config.toml
arch = "dit"
grayscale = true
logit_normal_time = true
mlp_ratio = 2
positions = "learned"
learning_rate = 0.0013
Rows from block 3, named by matrix and row number. Rows with one number belong to one attention dimension. Each number is 50 + 10 x the weight over its row's rms, rounded and kept within 0 to 99. All counts start at 0. After the name is the row's rms in percent of the matrix's.
# q: attention query (model.blocks.3.attn.q.weight, 384x384), inputs 231-307
# k: attention key (model.blocks.3.attn.k.weight, 384x384), inputs 231-307
q.92 097:54 53 59 58 59 45 60 44 53 37 57 38 50 59 65 49 55 53 69 63 74 59 35 41 35 57 54 58 50 43 40 45 47 34 59 30 37 63 58 56 46 37 58 63 45 46 44 59 56 45 60 52 40 61 50 62 51 62 57 51 47 54 52 39 58 59 44 47 77 61 28 55 64 55 50 41 26
k.92 097:35 65 54 56 54 48 53 58 38 37 73 52 41 47 66 38 46 59 44 53 27 41 56 40 56 40 61 34 79 41 22 48 33 50 37 58 46 46 46 52 41 43 46 43 54 30 70 56 57 41 56 56 53 41 61 69 52 52 66 39 47 40 45 45 60 37 63 41 57 55 46 44 40 62 48 63 61
q.93 090:32 22 46 34 41 51 39 41 52 48 59 51 42 50 48 54 53 49 39 49 23 44 45 61 72 34 30 45 42 50 55 56 54 59 52 58 42 45 34 53 38 62 37 45 52 43 41 41 52 61 52 61 53 51 45 27 41 51 51 42 53 64 34 49 57 41 49 42 55 41 50 65 44 48 49 53 46
k.93 091:37 34 24 51 45 52 71 54 45 51 41 47 51 62 64 66 60 39 65 62 35 47 54 62 63 66 46 55 54 39 64 54 47 44 54 47 50 41 55 41 47 54 66 58 59 45 29 58 51 46 60 38 49 46 45 55 54 40 46 75 72 43 78 61 35 52 36 44 66 33 47 33 45 37 52 52 46
q.94 089:38 50 61 52 35 42 51 49 45 54 54 60 59 41 49 46 38 50 33 56 44 41 33 50 58 84 27 36 40 57 55 57 47 66 51 58 40 59 44 37 46 50 58 43 35 41 53 34 50 45 60 41 50 42 47 46 47 37 33 51 63 53 39 53 41 41 45 40 47 62 57 54 36 45 49 62 61
k.94 093:40 52 53 63 38 42 37 37 44 48 53 38 72 57 51 52 56 41 52 52 44 30 44 41 49 70 58 51 45 52 54 57 62 44 59 68 58 58 43 56 52 43 47 49 41 55 51 31 68 49 73 59 56 58 39 49 53 41 63 62 40 63 53 68 59 42 51 51 75 39 67 65 40 50 54 52 47
q.95 096:45 45 46 60 45 45 42 54 46 54 42 45 55 56 44 46 45 37 43 61 66 47 46 51 46 37 68 60 45 33 41 31 62 49 80 55 41 41 37 37 61 53 45 49 65 49 45 45 43 53 37 65 51 60 53 34 40 65 54 40 51 54 44 38 40 31 49 48 33 30 47 44 32 57 58 44 54
k.95 094:31 58 50 55 35 58 55 33 68 43 54 58 57 47 45 37 44 58 43 50 51 54 36 43 34 68 45 45 57 53 39 43 46 53 50 47 57 50 47 50 43 54 58 50 59 45 46 49 28 57 38 47 37 43 59 34 47 31 52 78 51 59 55 48 50 44 45 49 54 34 65 56 55 53 51 48 44
q.96 095:72 56 65 51 37 44 55 46 50 37 45 44 49 51 41 59 46 51 55 66 41 56 44 51 38 51 59 56 35 55 57 66 55 46 54 52 39 48 45 60 62 47 23 58 48 52 40 36 52 68 46 50 50 43 62 64 47 33 68 30 56 54 53 60 62 40 45 20 45 48 47 54 41 52 50 57 39
k.96 093:53 49 36 37 55 53 44 57 45 39 61 56 51 69 58 47 48 47 49 74 46 41 50 49 48 50 55 58 67 41 49 57 61 43 46 53 24 67 54 59 57 61 37 48 41 51 51 64 61 59 25 41 46 45 48 47 61 53 61 56 48 51 57 34 48 48 61 51 45 42 50 56 56 34 53 37 48
q.97 081:47 50 48 38 47 63 47 54 50 41 49 48 57 53 44 49 63 41 61 57 59 70 50 56 57 54 56 42 64 32 44 65 49 49 55 47 50 46 51 40 67 46 35 47 40 57 54 23 67 49 74 40 47 42 38 34 51 65 59 56 47 43 55 44 50 37 45 36 42 44 55 31 42 56 40 42 41
k.97 087:68 45 53 57 43 57 27 36 42 20 49 49 32 34 52 72 53 31 42 59 51 73 59 48 74 59 41 60 47 53 37 48 51 57 60 67 59 52 48 63 62 41 37 60 49 41 68 35 54 39 64 50 50 40 53 56 39 43 50 61 67 41 41 48 70 35 54 40 44 49 40 40 52 54 45 43 42
q.98 096:39 60 29 61 55 14 54 54 41 58 59 44 32 51 56 64 57 68 44 48 25 55 43 53 51 31 58 55 45 50 51 51 41 44 58 35 44 52 48 54 42 53 43 69 46 43 66 48 55 38 55 51 43 61 49 45 53 67 67 54 21 46 42 51 48 44 59 53 44 47 55 54 51 30 42 60 51
k.98 095:40 51 49 52 30 61 45 58 38 57 51 50 41 49 60 52 32 55 53 55 42 53 38 36 66 45 43 56 52 54 47 33 53 47 58 46 48 52 68 54 45 44 48 32 61 39 46 56 37 37 51 49 39 52 47 50 49 47 52 54 54 46 62 42 32 62 48 43 54 53 50 51 60 51 48 56 49
q.99 092:34 48 55 41 58 52 43 68 36 52 43 42 62 52 56 60 51 47 63 36 57 45 36 40 52 40 55 69 65 55 50 49 57 51 53 76 53 63 59 42 50 58 38 34 30 58 32 51 39 45 61 57 47 49 41 32 51 67 34 35 43 69 47 57 37 62 60 49 47 32 68 37 55 56 56 56 46
k.99 090:55 43 63 46 48 46 42 49 47 41 45 53 65 34 47 44 64 47 56 64 64 46 38 66 46 58 44 41 30 65 42 62 53 48 41 37 43 34 53 56 32 51 54 52 31 43 40 55 48 62 53 44 43 66 48 42 42 33 50 42 52 40 40 37 44 58 34 49 50 38 63 31 59 50 52 48 52
q.100 095:59 55 65 44 61 48 54 45 51 48 56 48 49 43 62 65 56 56 53 50 27 49 56 62 62 41 55 39 50 54 27 57 52 50 29 39 33 67 53 67 61 40 46 53 47 59 49 54 65 45 42 55 48 30 52 48 55 47 60 45 48 61 56 37 50 56 31 58 53 57 53 48 42 44 46 38 70
k.100 090:62 43 58 26 31 50 54 53 43 48 47 53 35 41 59 50 71 62 66 40 49 56 50 41 33 52 52 50 44 44 58 62 41 60 65 49 54 40 44 63 56 53 44 73 43 47 62 55 66 54 60 46 55 31 56 52 47 45 60 52 54 50 55 52 44 45 52 46 39 44 48 70 41 64 59 68 51
q.101 093:49 52 38 50 57 51 27 38 61 74 41 73 46 57 55 52 40 51 35 61 63 53 55 59 43 60 30 32 64 39 50 40 42 51 62 56 61 45 61 52 44 31 60 29 39 46 70 66 40 48 44 37 43 35 40 54 47 50 52 60 74 34 52 26 68 42 56 60 59 56 46 36 51 48 47 45 47
k.101 100:54 52 46 52 38 57 42 37 56 60 56 61 43 46 46 49 36 37 51 40 47 56 57 49 44 34 56 66 40 38 44 47 54 55 51 52 53 44 55 50 35 35 69 48 49 55 44 60 41 59 35 44 58 69 49 46 41 60 52 66 51 43 50 60 51 48 50 72 49 74 45 53 50 48 59 41 60
q.102 089:44 57 51 47 33 44 55 31 59 62 42 48 64 47 40 53 56 51 43 45 56 53 47 47 66 46 64 48 47 51 47 36 47 54 39 66 54 47 35 57 35 55 46 42 45 46 54 54 41 51 48 52 47 66 48 57 52 55 47 43 38 70 50 42 54 27 36 64 61 61 43 40 53 45 47 41 54
k.102 092:64 54 43 30 47 47 55 47 31 48 42 39 60 41 62 55 55 59 50 37 44 56 35 62 67 54 54 40 47 22 66 28 51 51 54 54 45 42 51 63 40 53 40 25 63 59 60 56 51 35 26 57 63 48 49 40 43 61 48 35 46 64 54 59 47 53 55 63 53 38 43 42 40 52 47 68 53
q.103 091:61 57 55 56 51 32 45 54 47 54 65 45 68 54 39 62 43 64 46 39 51 50 30 57 55 59 39 41 67 55 70 60 43 46 46 63 45 51 45 53 50 52 40 53 48 45 52 74 63 67 69 57 47 56 51 52 53 57 40 41 48 56 68 56 39 55 43 47 61 40 46 68 65 34 46 63 38
k.103 089:65 40 56 41 54 38 70 50 47 57 53 60 23 78 29 63 50 49 48 51 54 42 59 68 48 58 65 49 56 54 50 46 64 64 50 50 51 37 53 42 57 44 43 53 41 43 45 43 43 56 49 45 53 37 50 51 45 54 27 54 44 37 41 40 42 43 47 47 55 40 51 46 36 75 37 38 49
q.104 088:27 38 30 36 59 46 49 64 46 53 47 60 44 26 48 51 64 51 60 43 46 57 58 50 40 37 51 59 44 62 57 55 61 41 66 55 54 60 44 46 45 58 55 50 52 51 48 58 58 33 36 48 45 39 36 40 57 58 42 52 36 64 40 55 52 52 45 60 51 49 49 42 41 61 40 67 60
k.104 096:40 46 54 57 30 58 52 49 47 28 49 61 58 51 54 50 63 44 49 68 29 53 37 67 59 65 56 69 61 41 45 53 35 52 65 54 43 45 47 54 52 80 36 49 52 56 39 38 59 49 51 57 52 63 53 54 49 49 61 45 24 44 58 29 45 52 51 42 68 39 53 66 48 26 62 45 64
q.105 095:50 55 54 51 35 56 46 55 48 54 52 67 42 56 49 46 53 56 50 39 47 46 58 51 35 50 51 46 49 52 38 64 39 64 52 46 42 56 52 69 53 50 55 45 48 54 58 58 45 55 47 44 50 39 57 70 55 36 46 59 51 41 48 35 59 45 57 65 43 71 39 50 57 56 49 60 50
k.105 093:41 44 41 64 69 44 49 34 59 67 23 40 33 42 35 62 38 49 42 65 51 46 48 46 33 50 35 45 45 66 54 57 42 19 56 46 45 69 60 51 52 42 37 39 48 67 36 38 48 47 49 54 47 50 43 36 43 36 60 48 47 59 45 76 40 56 58 36 55 46 36 74 56 46 47 44 47
q.106 086:55 50 30 49 62 27 40 42 43 39 60 45 45 35 52 45 62 47 63 28 42 48 48 43 62 47 69 43 43 50 53 36 41 48 42 19 63 61 45 52 57 53 55 62 33 65 43 57 41 39 56 50 71 47 39 67 44 47 67 53 45 59 68 54 53 43 49 61 36 34 52 43 48 45 50 50 60
k.106 084:46 51 40 29 70 61 69 56 45 46 50 54 53 59 60 64 59 35 42 48 57 52 51 66 32 59 49 69 55 66 46 62 28 54 52 55 38 32 46 47 28 49 55 49 62 39 46 53 31 60 36 53 67 52 44 50 71 51 54 49 59 46 44 45 53 49 42 57 36 58 54 34 67 51 55 51 52
q.107 089:72 50 41 47 63 59 70 35 47 67 31 53 46 47 60 56 56 58 52 35 72 38 52 50 49 56 58 53 52 66 60 51 44 57 27 60 58 52 27 49 62 69 59 37 50 60 59 70 49 39 23 63 31 40 44 50 40 29 44 55 37 46 50 48 43 46 41 63 48 45 51 38 40 82 40 45 62
k.107 083:51 54 53 45 64 45 58 50 40 63 55 42 52 50 66 41 46 50 47 55 47 48 31 50 35 35 52 39 61 48 54 43 25 49 59 54 45 46 72 52 53 47 41 48 61 63 52 66 29 37 54 52 51 45 43 50 48 50 72 41 46 33 53 38 47 48 44 40 49 61 52 57 56 51 44 64 55
q.108 098:54 73 56 42 41 30 54 56 50 48 61 49 63 52 47 53 48 53 61 57 76 66 58 50 41 63 51 31 37 39 54 46 48 44 47 61 58 37 54 50 60 62 32 62 42 52 64 45 61 55 47 55 42 43 65 43 51 54 56 30 69 46 39 51 46 63 65 47 46 56 38 64 71 50 65 53 64
k.108 095:64 51 37 54 44 42 66 44 49 42 54 51 48 62 55 55 24 45 43 53 51 48 55 50 45 52 52 38 48 22 34 39 49 42 56 52 36 54 48 72 51 47 66 55 46 52 54 38 57 76 42 43 40 48 45 65 45 48 46 62 66 41 47 52 57 62 72 54 53 42 38 39 39 61 55 48 37
q.109 090:67 57 37 55 63 56 59 45 45 43 71 44 28 64 62 52 59 51 38 51 41 48 45 53 57 38 53 56 65 51 34 46 61 51 51 36 64 50 46 54 36 50 61 60 58 59 40 73 47 27 31 53 56 47 50 37 54 46 58 49 57 55 57 50 49 62 40 52 63 51 55 39 45 62 46 47 47
k.109 097:47 47 49 51 63 50 47 49 60 72 28 51 58 52 49 60 52 60 61 37 29 50 28 57 53 42 34 47 39 43 35 46 54 31 44 56 64 47 52 58 44 42 43 51 46 45 61 79 43 45 56 46 51 54 32 49 45 57 39 58 51 43 54 55 55 46 41 33 47 48 67 58 41 54 46 47 51
q.110 100:42 61 45 54 52 60 47 47 48 42 40 64 43 64 56 58 33 31 37 47 54 59 63 58 49 41 51 41 54 44 51 70 41 54 59 43 50 36 49 41 46 46 45 61 34 61 44 56 50 34 50 55 58 45 48 26 59 63 43 42 54 41 35 53 58 57 49 78 43 71 50 43 62 52 48 62 56
k.110 090:64 48 53 63 41 48 46 48 48 50 56 62 45 61 44 58 61 54 58 51 53 47 34 50 48 51 52 54 50 41 55 55 54 27 71 35 55 44 56 65 62 39 56 51 52 63 47 43 51 46 28 42 35 49 46 46 48 34 55 35 52 38 64 57 37 58 48 57 44 49 47 44 59 36 65 66 37
q.111 098:54 51 41 48 51 74 58 50 41 23 64 34 41 39 40 62 60 41 34 57 44 62 56 63 36 53 53 65 56 32 50 62 54 37 39 35 51 39 37 66 33 58 49 34 62 44 55 48 49 59 39 50 50 44 59 41 76 49 61 47 43 39 46 48 59 39 53 55 42 52 43 55 47 56 44 37 41
k.111 089:59 50 58 53 52 67 29 36 32 48 48 56 44 51 54 51 59 38 37 56 41 57 48 33 54 39 60 53 56 56 51 48 76 53 49 46 57 54 48 66 44 50 53 38 54 54 35 59 51 58 56 50 41 47 70 45 55 63 52 43 48 51 36 46 51 50 61 66 33 69 50 59 57 49 54 65 54
q.112 097:44 58 62 52 48 53 42 57 54 69 46 63 59 71 48 39 45 50 34 55 26 45 59 57 36 50 47 50 60 41 58 67 47 44 63 38 62 50 56 57 41 54 32 37 58 33 54 59 41 44 31 59 59 56 35 35 42 62 29 57 58 50 60 62 29 45 41 49 67 43 51 36 44 42 64 61 45
k.112 096:37 62 55 67 45 59 52 35 55 42 59 54 67 54 45 35 74 42 60 53 59 40 39 51 46 49 54 51 62 48 41 49 39 40 32 57 57 54 50 37 49 35 55 34 52 43 65 61 30 49 48 55 55 56 48 52 57 52 63 60 49 25 52 37 39 38 50 42 43 51 56 59 55 48 45 52 60