From a checkpoint of a small class-conditioned image flow-matching model: arch dit, num experts 8.
Rows from block 2 of a small class-conditioned image flow-matching model, named by matrix and row number. Rows with one number belong to one neuron. Each number is 50 + 15 x the weight over its row's rms, rounded and kept within 0 to 99. All counts start at 0.
After each neuron's rows are labels from the 100 images, of 14848 (inputs lightly noised), where the neuron reaches its largest size: "responds to" is what is common among them; "colour at peak" is the nearest of a few named colours to the mean colour under the peak. Only what is clearly more common there than usual is listed. The data: telescope images of galaxies (Galaxy Zoo DECaLS).
# gate: MLP gate (model.blocks.2.mlp.gate.weight, 768x384), inputs 192-287
# fc1: MLP up (model.blocks.2.mlp.fc1.weight, 768x384), inputs 192-287
# fc2: MLP down (model.blocks.2.mlp.fc2.weight, 384x768, transposed), outputs 192-287

gate.142:64 51 40 47 50 47 12 28 38 42 91 45 46 49 38 38 51 30 38 36 56 40 58 26 50 20 55 61 54 51 53 44 18 51 49 67 49 59 34 57 40 22 72 45 59 38 46 52 56 94 16 48 73 78 59 57 47 64 76 41 49 67 47 37 54 36 34 26 56 54 75 46 67 54 60 59 42 55 75 37 82 33 72 33 39 21 49 12 54 58 32 38 68 70 19 57
fc1.142:87 24 52 47 58 47 62 33 53 64 61 73 44 49 43 51 84 46 22 57 47 15 64 70 55 48 48 31 50 36 45 39 45 68 53 63 37 65 31 52 42 88 37 43 43 80 68 57 49 49 46 49 39 61 54 20 65 64 37 28 49 68 88 49 69 62 44 54 54 39 25 40 57 36 43 57 60 66 40 37 43 45 63 50 54 53 39 73 53 66 80 35 27 59 51 47
fc2.142:66 29 42 61 46 52 69 37 45 48 61 64 40 47 81 38 46 52 61 37 57 69 48 80 63 35 43 55 57 53 57 57 53 51 52 69 53 69 66 36 73 47 33 35 60 72 43 32 51 60 27 58 51 51 53 48 47 45 27 60 47 53 53 49 44 47 68 72 73 37 81 32 49 44 43 58 20 51 44 65 43 61 47 31 45 63 50 63 33 70 63 54 40 64 35 85
responds to: roundness: cigar-shaped
colour at peak: grey

gate.401:49 81 63 45 46 23 54 48 52 45 21 65 04 50 36 39 35 44 69 46 50 50 47 59 27 70 72 36 39 54 50 59 48 50 65 67 52 50 57 38 60 48 26 18 31 65 57 35 56 72 58 46 89 53 78 67 17 35 56 58 56 53 35 61 52 34 44 60 59 62 59 33 60 47 60 58 31 36 56 42 76 43 42 49 58 46 40 26 55 41 53 43 39 70 55 44
fc1.401:59 55 33 53 43 37 33 39 35 66 58 63 25 59 25 58 39 61 50 61 74 81 54 64 41 29 41 45 52 57 24 54 26 46 40 39 57 56 31 13 32 59 71 45 64 75 63 58 28 43 52 58 43 33 43 50 62 36 33 55 63 37 55 21 58 31 47 45 34 52 76 59 44 22 29 76 71 41 43 64 61 25 51 21 33 37 40 52 49 38 53 29 50 50 58 22
fc2.401:57 66 54 48 39 54 39 30 37 59 68 58 63 56 49 52 64 80 37 44 48 51 61 39 71 36 49 34 08 47 58 37 69 61 58 40 57 31 61 47 40 55 42 37 18 29 55 24 42 75 30 46 66 76 24 56 29 35 80 51 22 25 46 35 65 55 63 34 30 73 36 82 40 82 41 51 10 50 50 41 49 75 75 58 59 56 42 69 43 55 51 69 36 41 45 30
responds to: edge-on disk: no; spiral arms: yes; spiral winding: tight
colour at peak: grey

gate.499:37 68 81 61 41 54 65 61 72 40 45 44 23 67 67 35 60 62 55 26 25 56 28 44 50 61 35 62 38 49 64 50 33 54 56 45 60 37 41 59 28 56 73 56 49 47 66 67 23 45 57 46 33 56 67 39 24 65 59 68 53 46 55 59 33 31 43 56 64 68 41 32 52 52 51 36 51 48 54 76 59 33 66 33 44 49 58 74 94 61 44 50 52 54 50 59
fc1.499:56 72 35 40 55 19 27 40 36 50 67 65 62 36 46 46 46 47 55 37 65 38 58 67 54 43 55 45 50 47 29 10 38 51 49 72 26 57 64 33 74 52 19 19 27 36 62 53 31 61 68 31 47 41 58 37 48 25 45 54 63 20 40 59 47 60 50 34 36 33 62 78 57 70 62 56 35 55 14 46 47 56 23 80 69 46 57 28 20 65 75 50 53 34 54 37
fc2.499:55 35 29 46 69 33 94 91 54 20 48 67 28 35 39 51 51 63 72 13 34 44 61 36 73 62 62 53 53 53 44 58 22 38 43 42 28 29 71 32 50 44 35 63 48 14 58 68 69 67 42 62 89 20 42 59 60 26 50 60 43 54 50 49 38 34 55 33 31 29 69 64 60 43 37 75 56 66 53 41 61 61 47 45 55 44 65 35 47 40 38 46 54 40 64 27
responds to: shape: featured or disk; edge-on disk: no; bar: no
colour at peak: grey

gate.138:46 56 75 57 45 36 49 42 54 63 68 37 48 39 47 41 46 46 68 37 37 73 50 44 37 47 47 59 52 40 33 52 81 42 38 55 28 20 24 45 35 47 41 47 45 53 52 36 54 91 42 64 80 57 59 36 55 47 70 45 55 45 99 38 41 76 65 45 60 49 57 44 63 30 52 59 41 46 54 40 70 35 64 44 31 55 70 51 67 52 57 54 31 38 33 50
fc1.138:56 42 63 58 29 34 58 53 40 53 66 45 22 39 42 37 83 36 48 42 44 26 34 32 40 31 28 68 62 40 49 70 61 45 58 21 45 37 30 26 80 46 33 48 74 63 47 56 76 65 49 75 70 66 54 36 42 37 70 50 60 46 62 60 36 53 55 36 49 59 54 43 67 35 60 57 51 65 58 82 73 68 58 67 28 73 64 57 18 33 43 37 27 56 45 26
fc2.138:54 38 58 52 36 64 57 52 71 43 49 56 40 54 57 30 57 63 55 66 59 37 42 50 35 51 37 57 32 66 55 58 79 59 29 45 67 54 49 51 51 43 58 30 76 79 43 19 45 42 79 44 63 44 31 27 52 51 40 72 50 29 46 41 53 44 21 53 35 49 25 60 63 26 34 51 31 67 61 18 35 75 49 61 73 45 26 28 63 21 70 72 39 58 62 53
responds to: edge-on disk: no; spiral winding: tight; bulge size: small
colour at peak: grey

gate.271:49 59 60 82 69 55 58 46 36 63 68 29 22 43 49 32 81 21 48 35 48 54 60 53 54 39 64 53 55 69 64 51 54 46 28 56 20 46 57 64 47 27 27 29 72 43 54 48 43 64 28 49 58 97 47 58 47 62 40 44 21 71 46 69 64 58 72 29 21 50 70 49 62 50 35 76 50 60 85 40 54 41 38 59 60 34 75 29 33 36 60 55 39 35 51 55
fc1.271:49 74 33 24 51 27 46 53 65 78 46 65 65 30 55 45 51 25 68 54 51 65 84 76 32 28 89 39 60 11 41 50 50 55 42 45 62 36 52 42 50 64 53 31 43 45 61 57 70 28 49 64 42 28 71 81 43 55 33 65 76 39 47 56 34 67 36 47 44 59 38 45 60 32 77 81 43 64 46 47 60 75 40 32 42 53 42 47 39 64 60 43 39 17 68 39
fc2.271:52 26 51 49 53 62 46 59 55 17 71 35 66 39 50 49 52 16 38 48 79 39 46 34 61 25 80 49 56 57 43 50 49 53 63 48 47 65 51 34 50 44 71 65 68 45 69 51 63 52 43 54 47 33 38 47 61 46 45 72 56 46 57 66 76 35 56 49 57 39 50 23 67 42 81 46 64 42 63 54 69 24 35 38 39 26 74 24 56 71 51 48 68 05 33 21
responds to: roundness: cigar-shaped
colour at peak: grey

gate.382:73 53 46 44 68 60 53 32 45 55 58 75 44 54 28 65 61 25 53 42 37 48 26 63 57 50 34 38 46 35 44 55 30 54 54 25 47 59 48 22 66 47 53 52 48 55 68 48 52 50 63 31 40 68 65 51 60 33 25 41 49 69 60 46 43 45 58 48 73 73 54 48 68 71 24 69 32 47 24 57 25 58 51 74 64 45 56 19 67 60 39 33 57 50 29 50
fc1.382:43 30 55 56 46 22 71 72 45 49 43 33 38 36 48 58 72 55 66 30 62 46 50 68 53 42 50 47 53 42 41 47 39 51 50 52 64 46 38 42 52 52 41 39 18 46 44 64 44 68 43 56 60 68 51 20 52 26 53 34 69 55 63 77 26 47 65 39 84 49 64 58 18 46 74 51 70 64 51 63 36 47 47 61 50 49 16 91 42 36 73 28 68 53 75 48
fc2.382:47 76 77 38 69 40 35 37 33 51 41 28 49 39 67 44 08 66 31 04 60 42 57 38 39 43 50 33 28 30 47 41 52 72 72 52 50 21 41 55 35 59 44 59 45 59 59 69 99 76 57 51 42 43 48 63 38 50 56 58 29 37 46 33 44 17 45 30 80 35 69 59 59 47 59 49 51 44 56 38 76 75 51 38 49 38 73 48 16 54 41 58 65 46 20 58
responds to: edge-on disk: no; spiral arms: yes; spiral winding: tight
colour at peak: grey

gate.625:50 45 55 13 53 42 51 60 72 57 57 70 46 52 55 53 60 14 58 39 71 54 25 21 25 71 60 35 59 42 30 33 34 49 56 73 36 39 62 56 45 46 56 57 88 25 46 63 65 33 60 24 50 33 42 38 55 28 38 60 57 50 59 63 51 35 30 73 32 38 59 76 28 35 65 31 63 37 47 54 51 57 39 56 72 41 36 52 60 65 38 14 59 52 39 29
fc1.625:42 53 47 12 60 32 50 65 58 36 54 43 64 40 46 66 31 64 84 57 42 25 40 55 46 52 49 53 32 78 70 22 53 40 48 60 55 45 61 30 45 40 56 59 76 55 45 31 58 55 54 55 63 43 77 65 54 63 29 46 45 45 54 62 58 47 36 42 58 55 66 85 35 48 47 16 15 62 25 69 37 49 57 24 45 55 15 35 11 52 69 80 69 44 58 65
fc2.625:50 47 73 46 52 68 38 31 68 55 65 60 46 52 54 46 36 57 63 45 76 48 69 28 37 37 26 33 23 41 38 48 47 52 81 41 60 38 51 46 41 63 50 34 74 57 51 54 37 50 50 65 42 18 65 72 48 69 55 51 65 29 37 32 48 63 69 36 48 63 43 60 56 38 55 70 71 58 65 58 66 24 39 52 54 44 72 49 49 51 56 25 69 67 76 32
responds to: roundness: cigar-shaped
colour at peak: grey

gate.296:22 57 31 47 36 35 52 27 27 54 30 39 54 65 47 42 64 47 41 84 44 55 54 56 48 41 39 23 62 60 30 61 31 71 64 35 44 57 43 44 74 38 42 41 51 66 60 66 41 73 56 32 58 41 42 52 51 55 46 30 54 53 59 29 50 73 61 60 61 28 71 49 58 49 49 48 55 60 44 52 51 64 24 50 56 41 45 27 71 71 41 64 56 54 70 39
fc1.296:74 45 70 52 58 51 48 60 43 55 66 78 50 63 57 61 36 40 61 20 50 51 43 31 43 47 51 70 28 46 79 41 60 53 53 59 38 22 64 49 48 26 65 55 46 17 49 23 69 53 44 48 52 30 73 54 49 50 51 39 49 51 36 48 73 58 29 72 32 38 53 44 38 65 59 58 50 44 39 59 54 62 59 33 43 50 54 64 21 40 25 44 61 31 31 70
fc2.296:58 56 37 77 55 80 23 60 19 61 38 65 48 38 52 58 69 38 55 23 47 45 47 20 39 33 14 46 29 48 47 56 49 43 58 42 58 48 33 64 26 65 41 47 64 69 48 37 66 53 30 43 74 49 57 57 47 49 45 40 67 26 43 56 71 30 65 44 59 62 60 46 31 42 71 50 43 49 62 60 50 66 31 52 43 55 38 63 47 76 42 25 44 44 34 36
responds to: roundness: cigar-shaped
colour at peak: grey

gate.318:35 35 48 60 66 36 31 72 27 76 33 39 37 46 52 53 22 47 50 61 63 50 53 41 35 58 51 40 86 71 84 65 50 57 55 44 58 45 44 60 75 55 70 41 41 38 40 37 50 70 32 47 39 57 56 55 45 73 31 44 29 39 52 61 34 64 38 44 63 84 72 53 69 58 55 46 59 29 40 55 62 45 63 46 39 60 15 77 45 29 38 36 78 39 57 52
fc1.318:74 67 59 18 55 51 55 75 59 43 39 93 64 42 48 76 62 65 51 41 42 35 41 30 62 70 56 53 19 46 24 32 43 43 59 56 51 34 78 61 37 39 11 41 46 63 74 67 71 43 60 39 59 72 53 49 51 44 71 59 65 63 61 65 28 54 67 64 38 43 53 61 32 59 35 67 44 53 28 50 63 63 53 52 86 41 44 48 53 62 45 68 20 73 36 71
fc2.318:80 37 40 31 50 66 41 51 49 46 51 51 55 61 49 56 35 47 55 39 41 61 38 34 38 56 39 42 26 39 28 58 69 55 77 30 27 43 14 30 53 73 41 45 48 57 55 41 35 36 42 44 38 30 55 45 40 43 63 31 58 29 57 44 51 56 41 42 32 78 48 44 53 64 61 45 33 52 32 42 55 42 10 50 53 54 60 59 49 55 29 59 51 26 44 45
responds to: roundness: cigar-shaped; edge-on disk: yes
colour at peak: grey

gate.275:47 36 65 64 63 76 39 58 35 22 64 44 58 25 38 24 64 24 38 20 41 21 70 10 46 34 74 58 36 38 64 35 69 20 58 31 35 72 77 51 53 33 26 43 68 37 52 60 26 14 40 38 38 39 54 32 37 58 45 36 53 61 53 50 37 59 62 45 61 43 37 45 49 65 43 37 28 47 53 61 34 30 56 56 39 71 40 43 43 68 56 51 32 65 48 71
fc1.275:59 50 62 43 51 54 55 52 47 42 52 64 38 45 49 31 51 41 50 49 65 39 29 41 47 35 50 54 20 41 32 48 34 34 37 57 45 60 49 41 54 50 49 40 26 59 46 13 24 36 58 69 83 34 41 34 16 42 25 61 32 57 38 65 37 39 47 37 60 33 48 59 39 48 39 48 50 51 40 81 32 58 39 78 60 67 79 44 28 51 40 09 37 80 59 59
fc2.275:69 33 20 54 75 46 49 64 63 27 48 47 53 45 42 31 36 35 48 57 54 58 31 65 45 50 48 73 49 51 71 51 52 18 41 38 36 57 39 26 64 52 33 27 69 60 44 74 50 40 54 57 29 42 59 66 46 72 41 42 63 65 54 45 40 40 40 82 57 18 72 39 46 48 58 49 67 34 36 44 32 19 57 63 45 54 38 62 54 53 43 63 15 29 24 47
responds to: shape: featured or disk; edge-on disk: no; spiral arms: yes
colour at peak: grey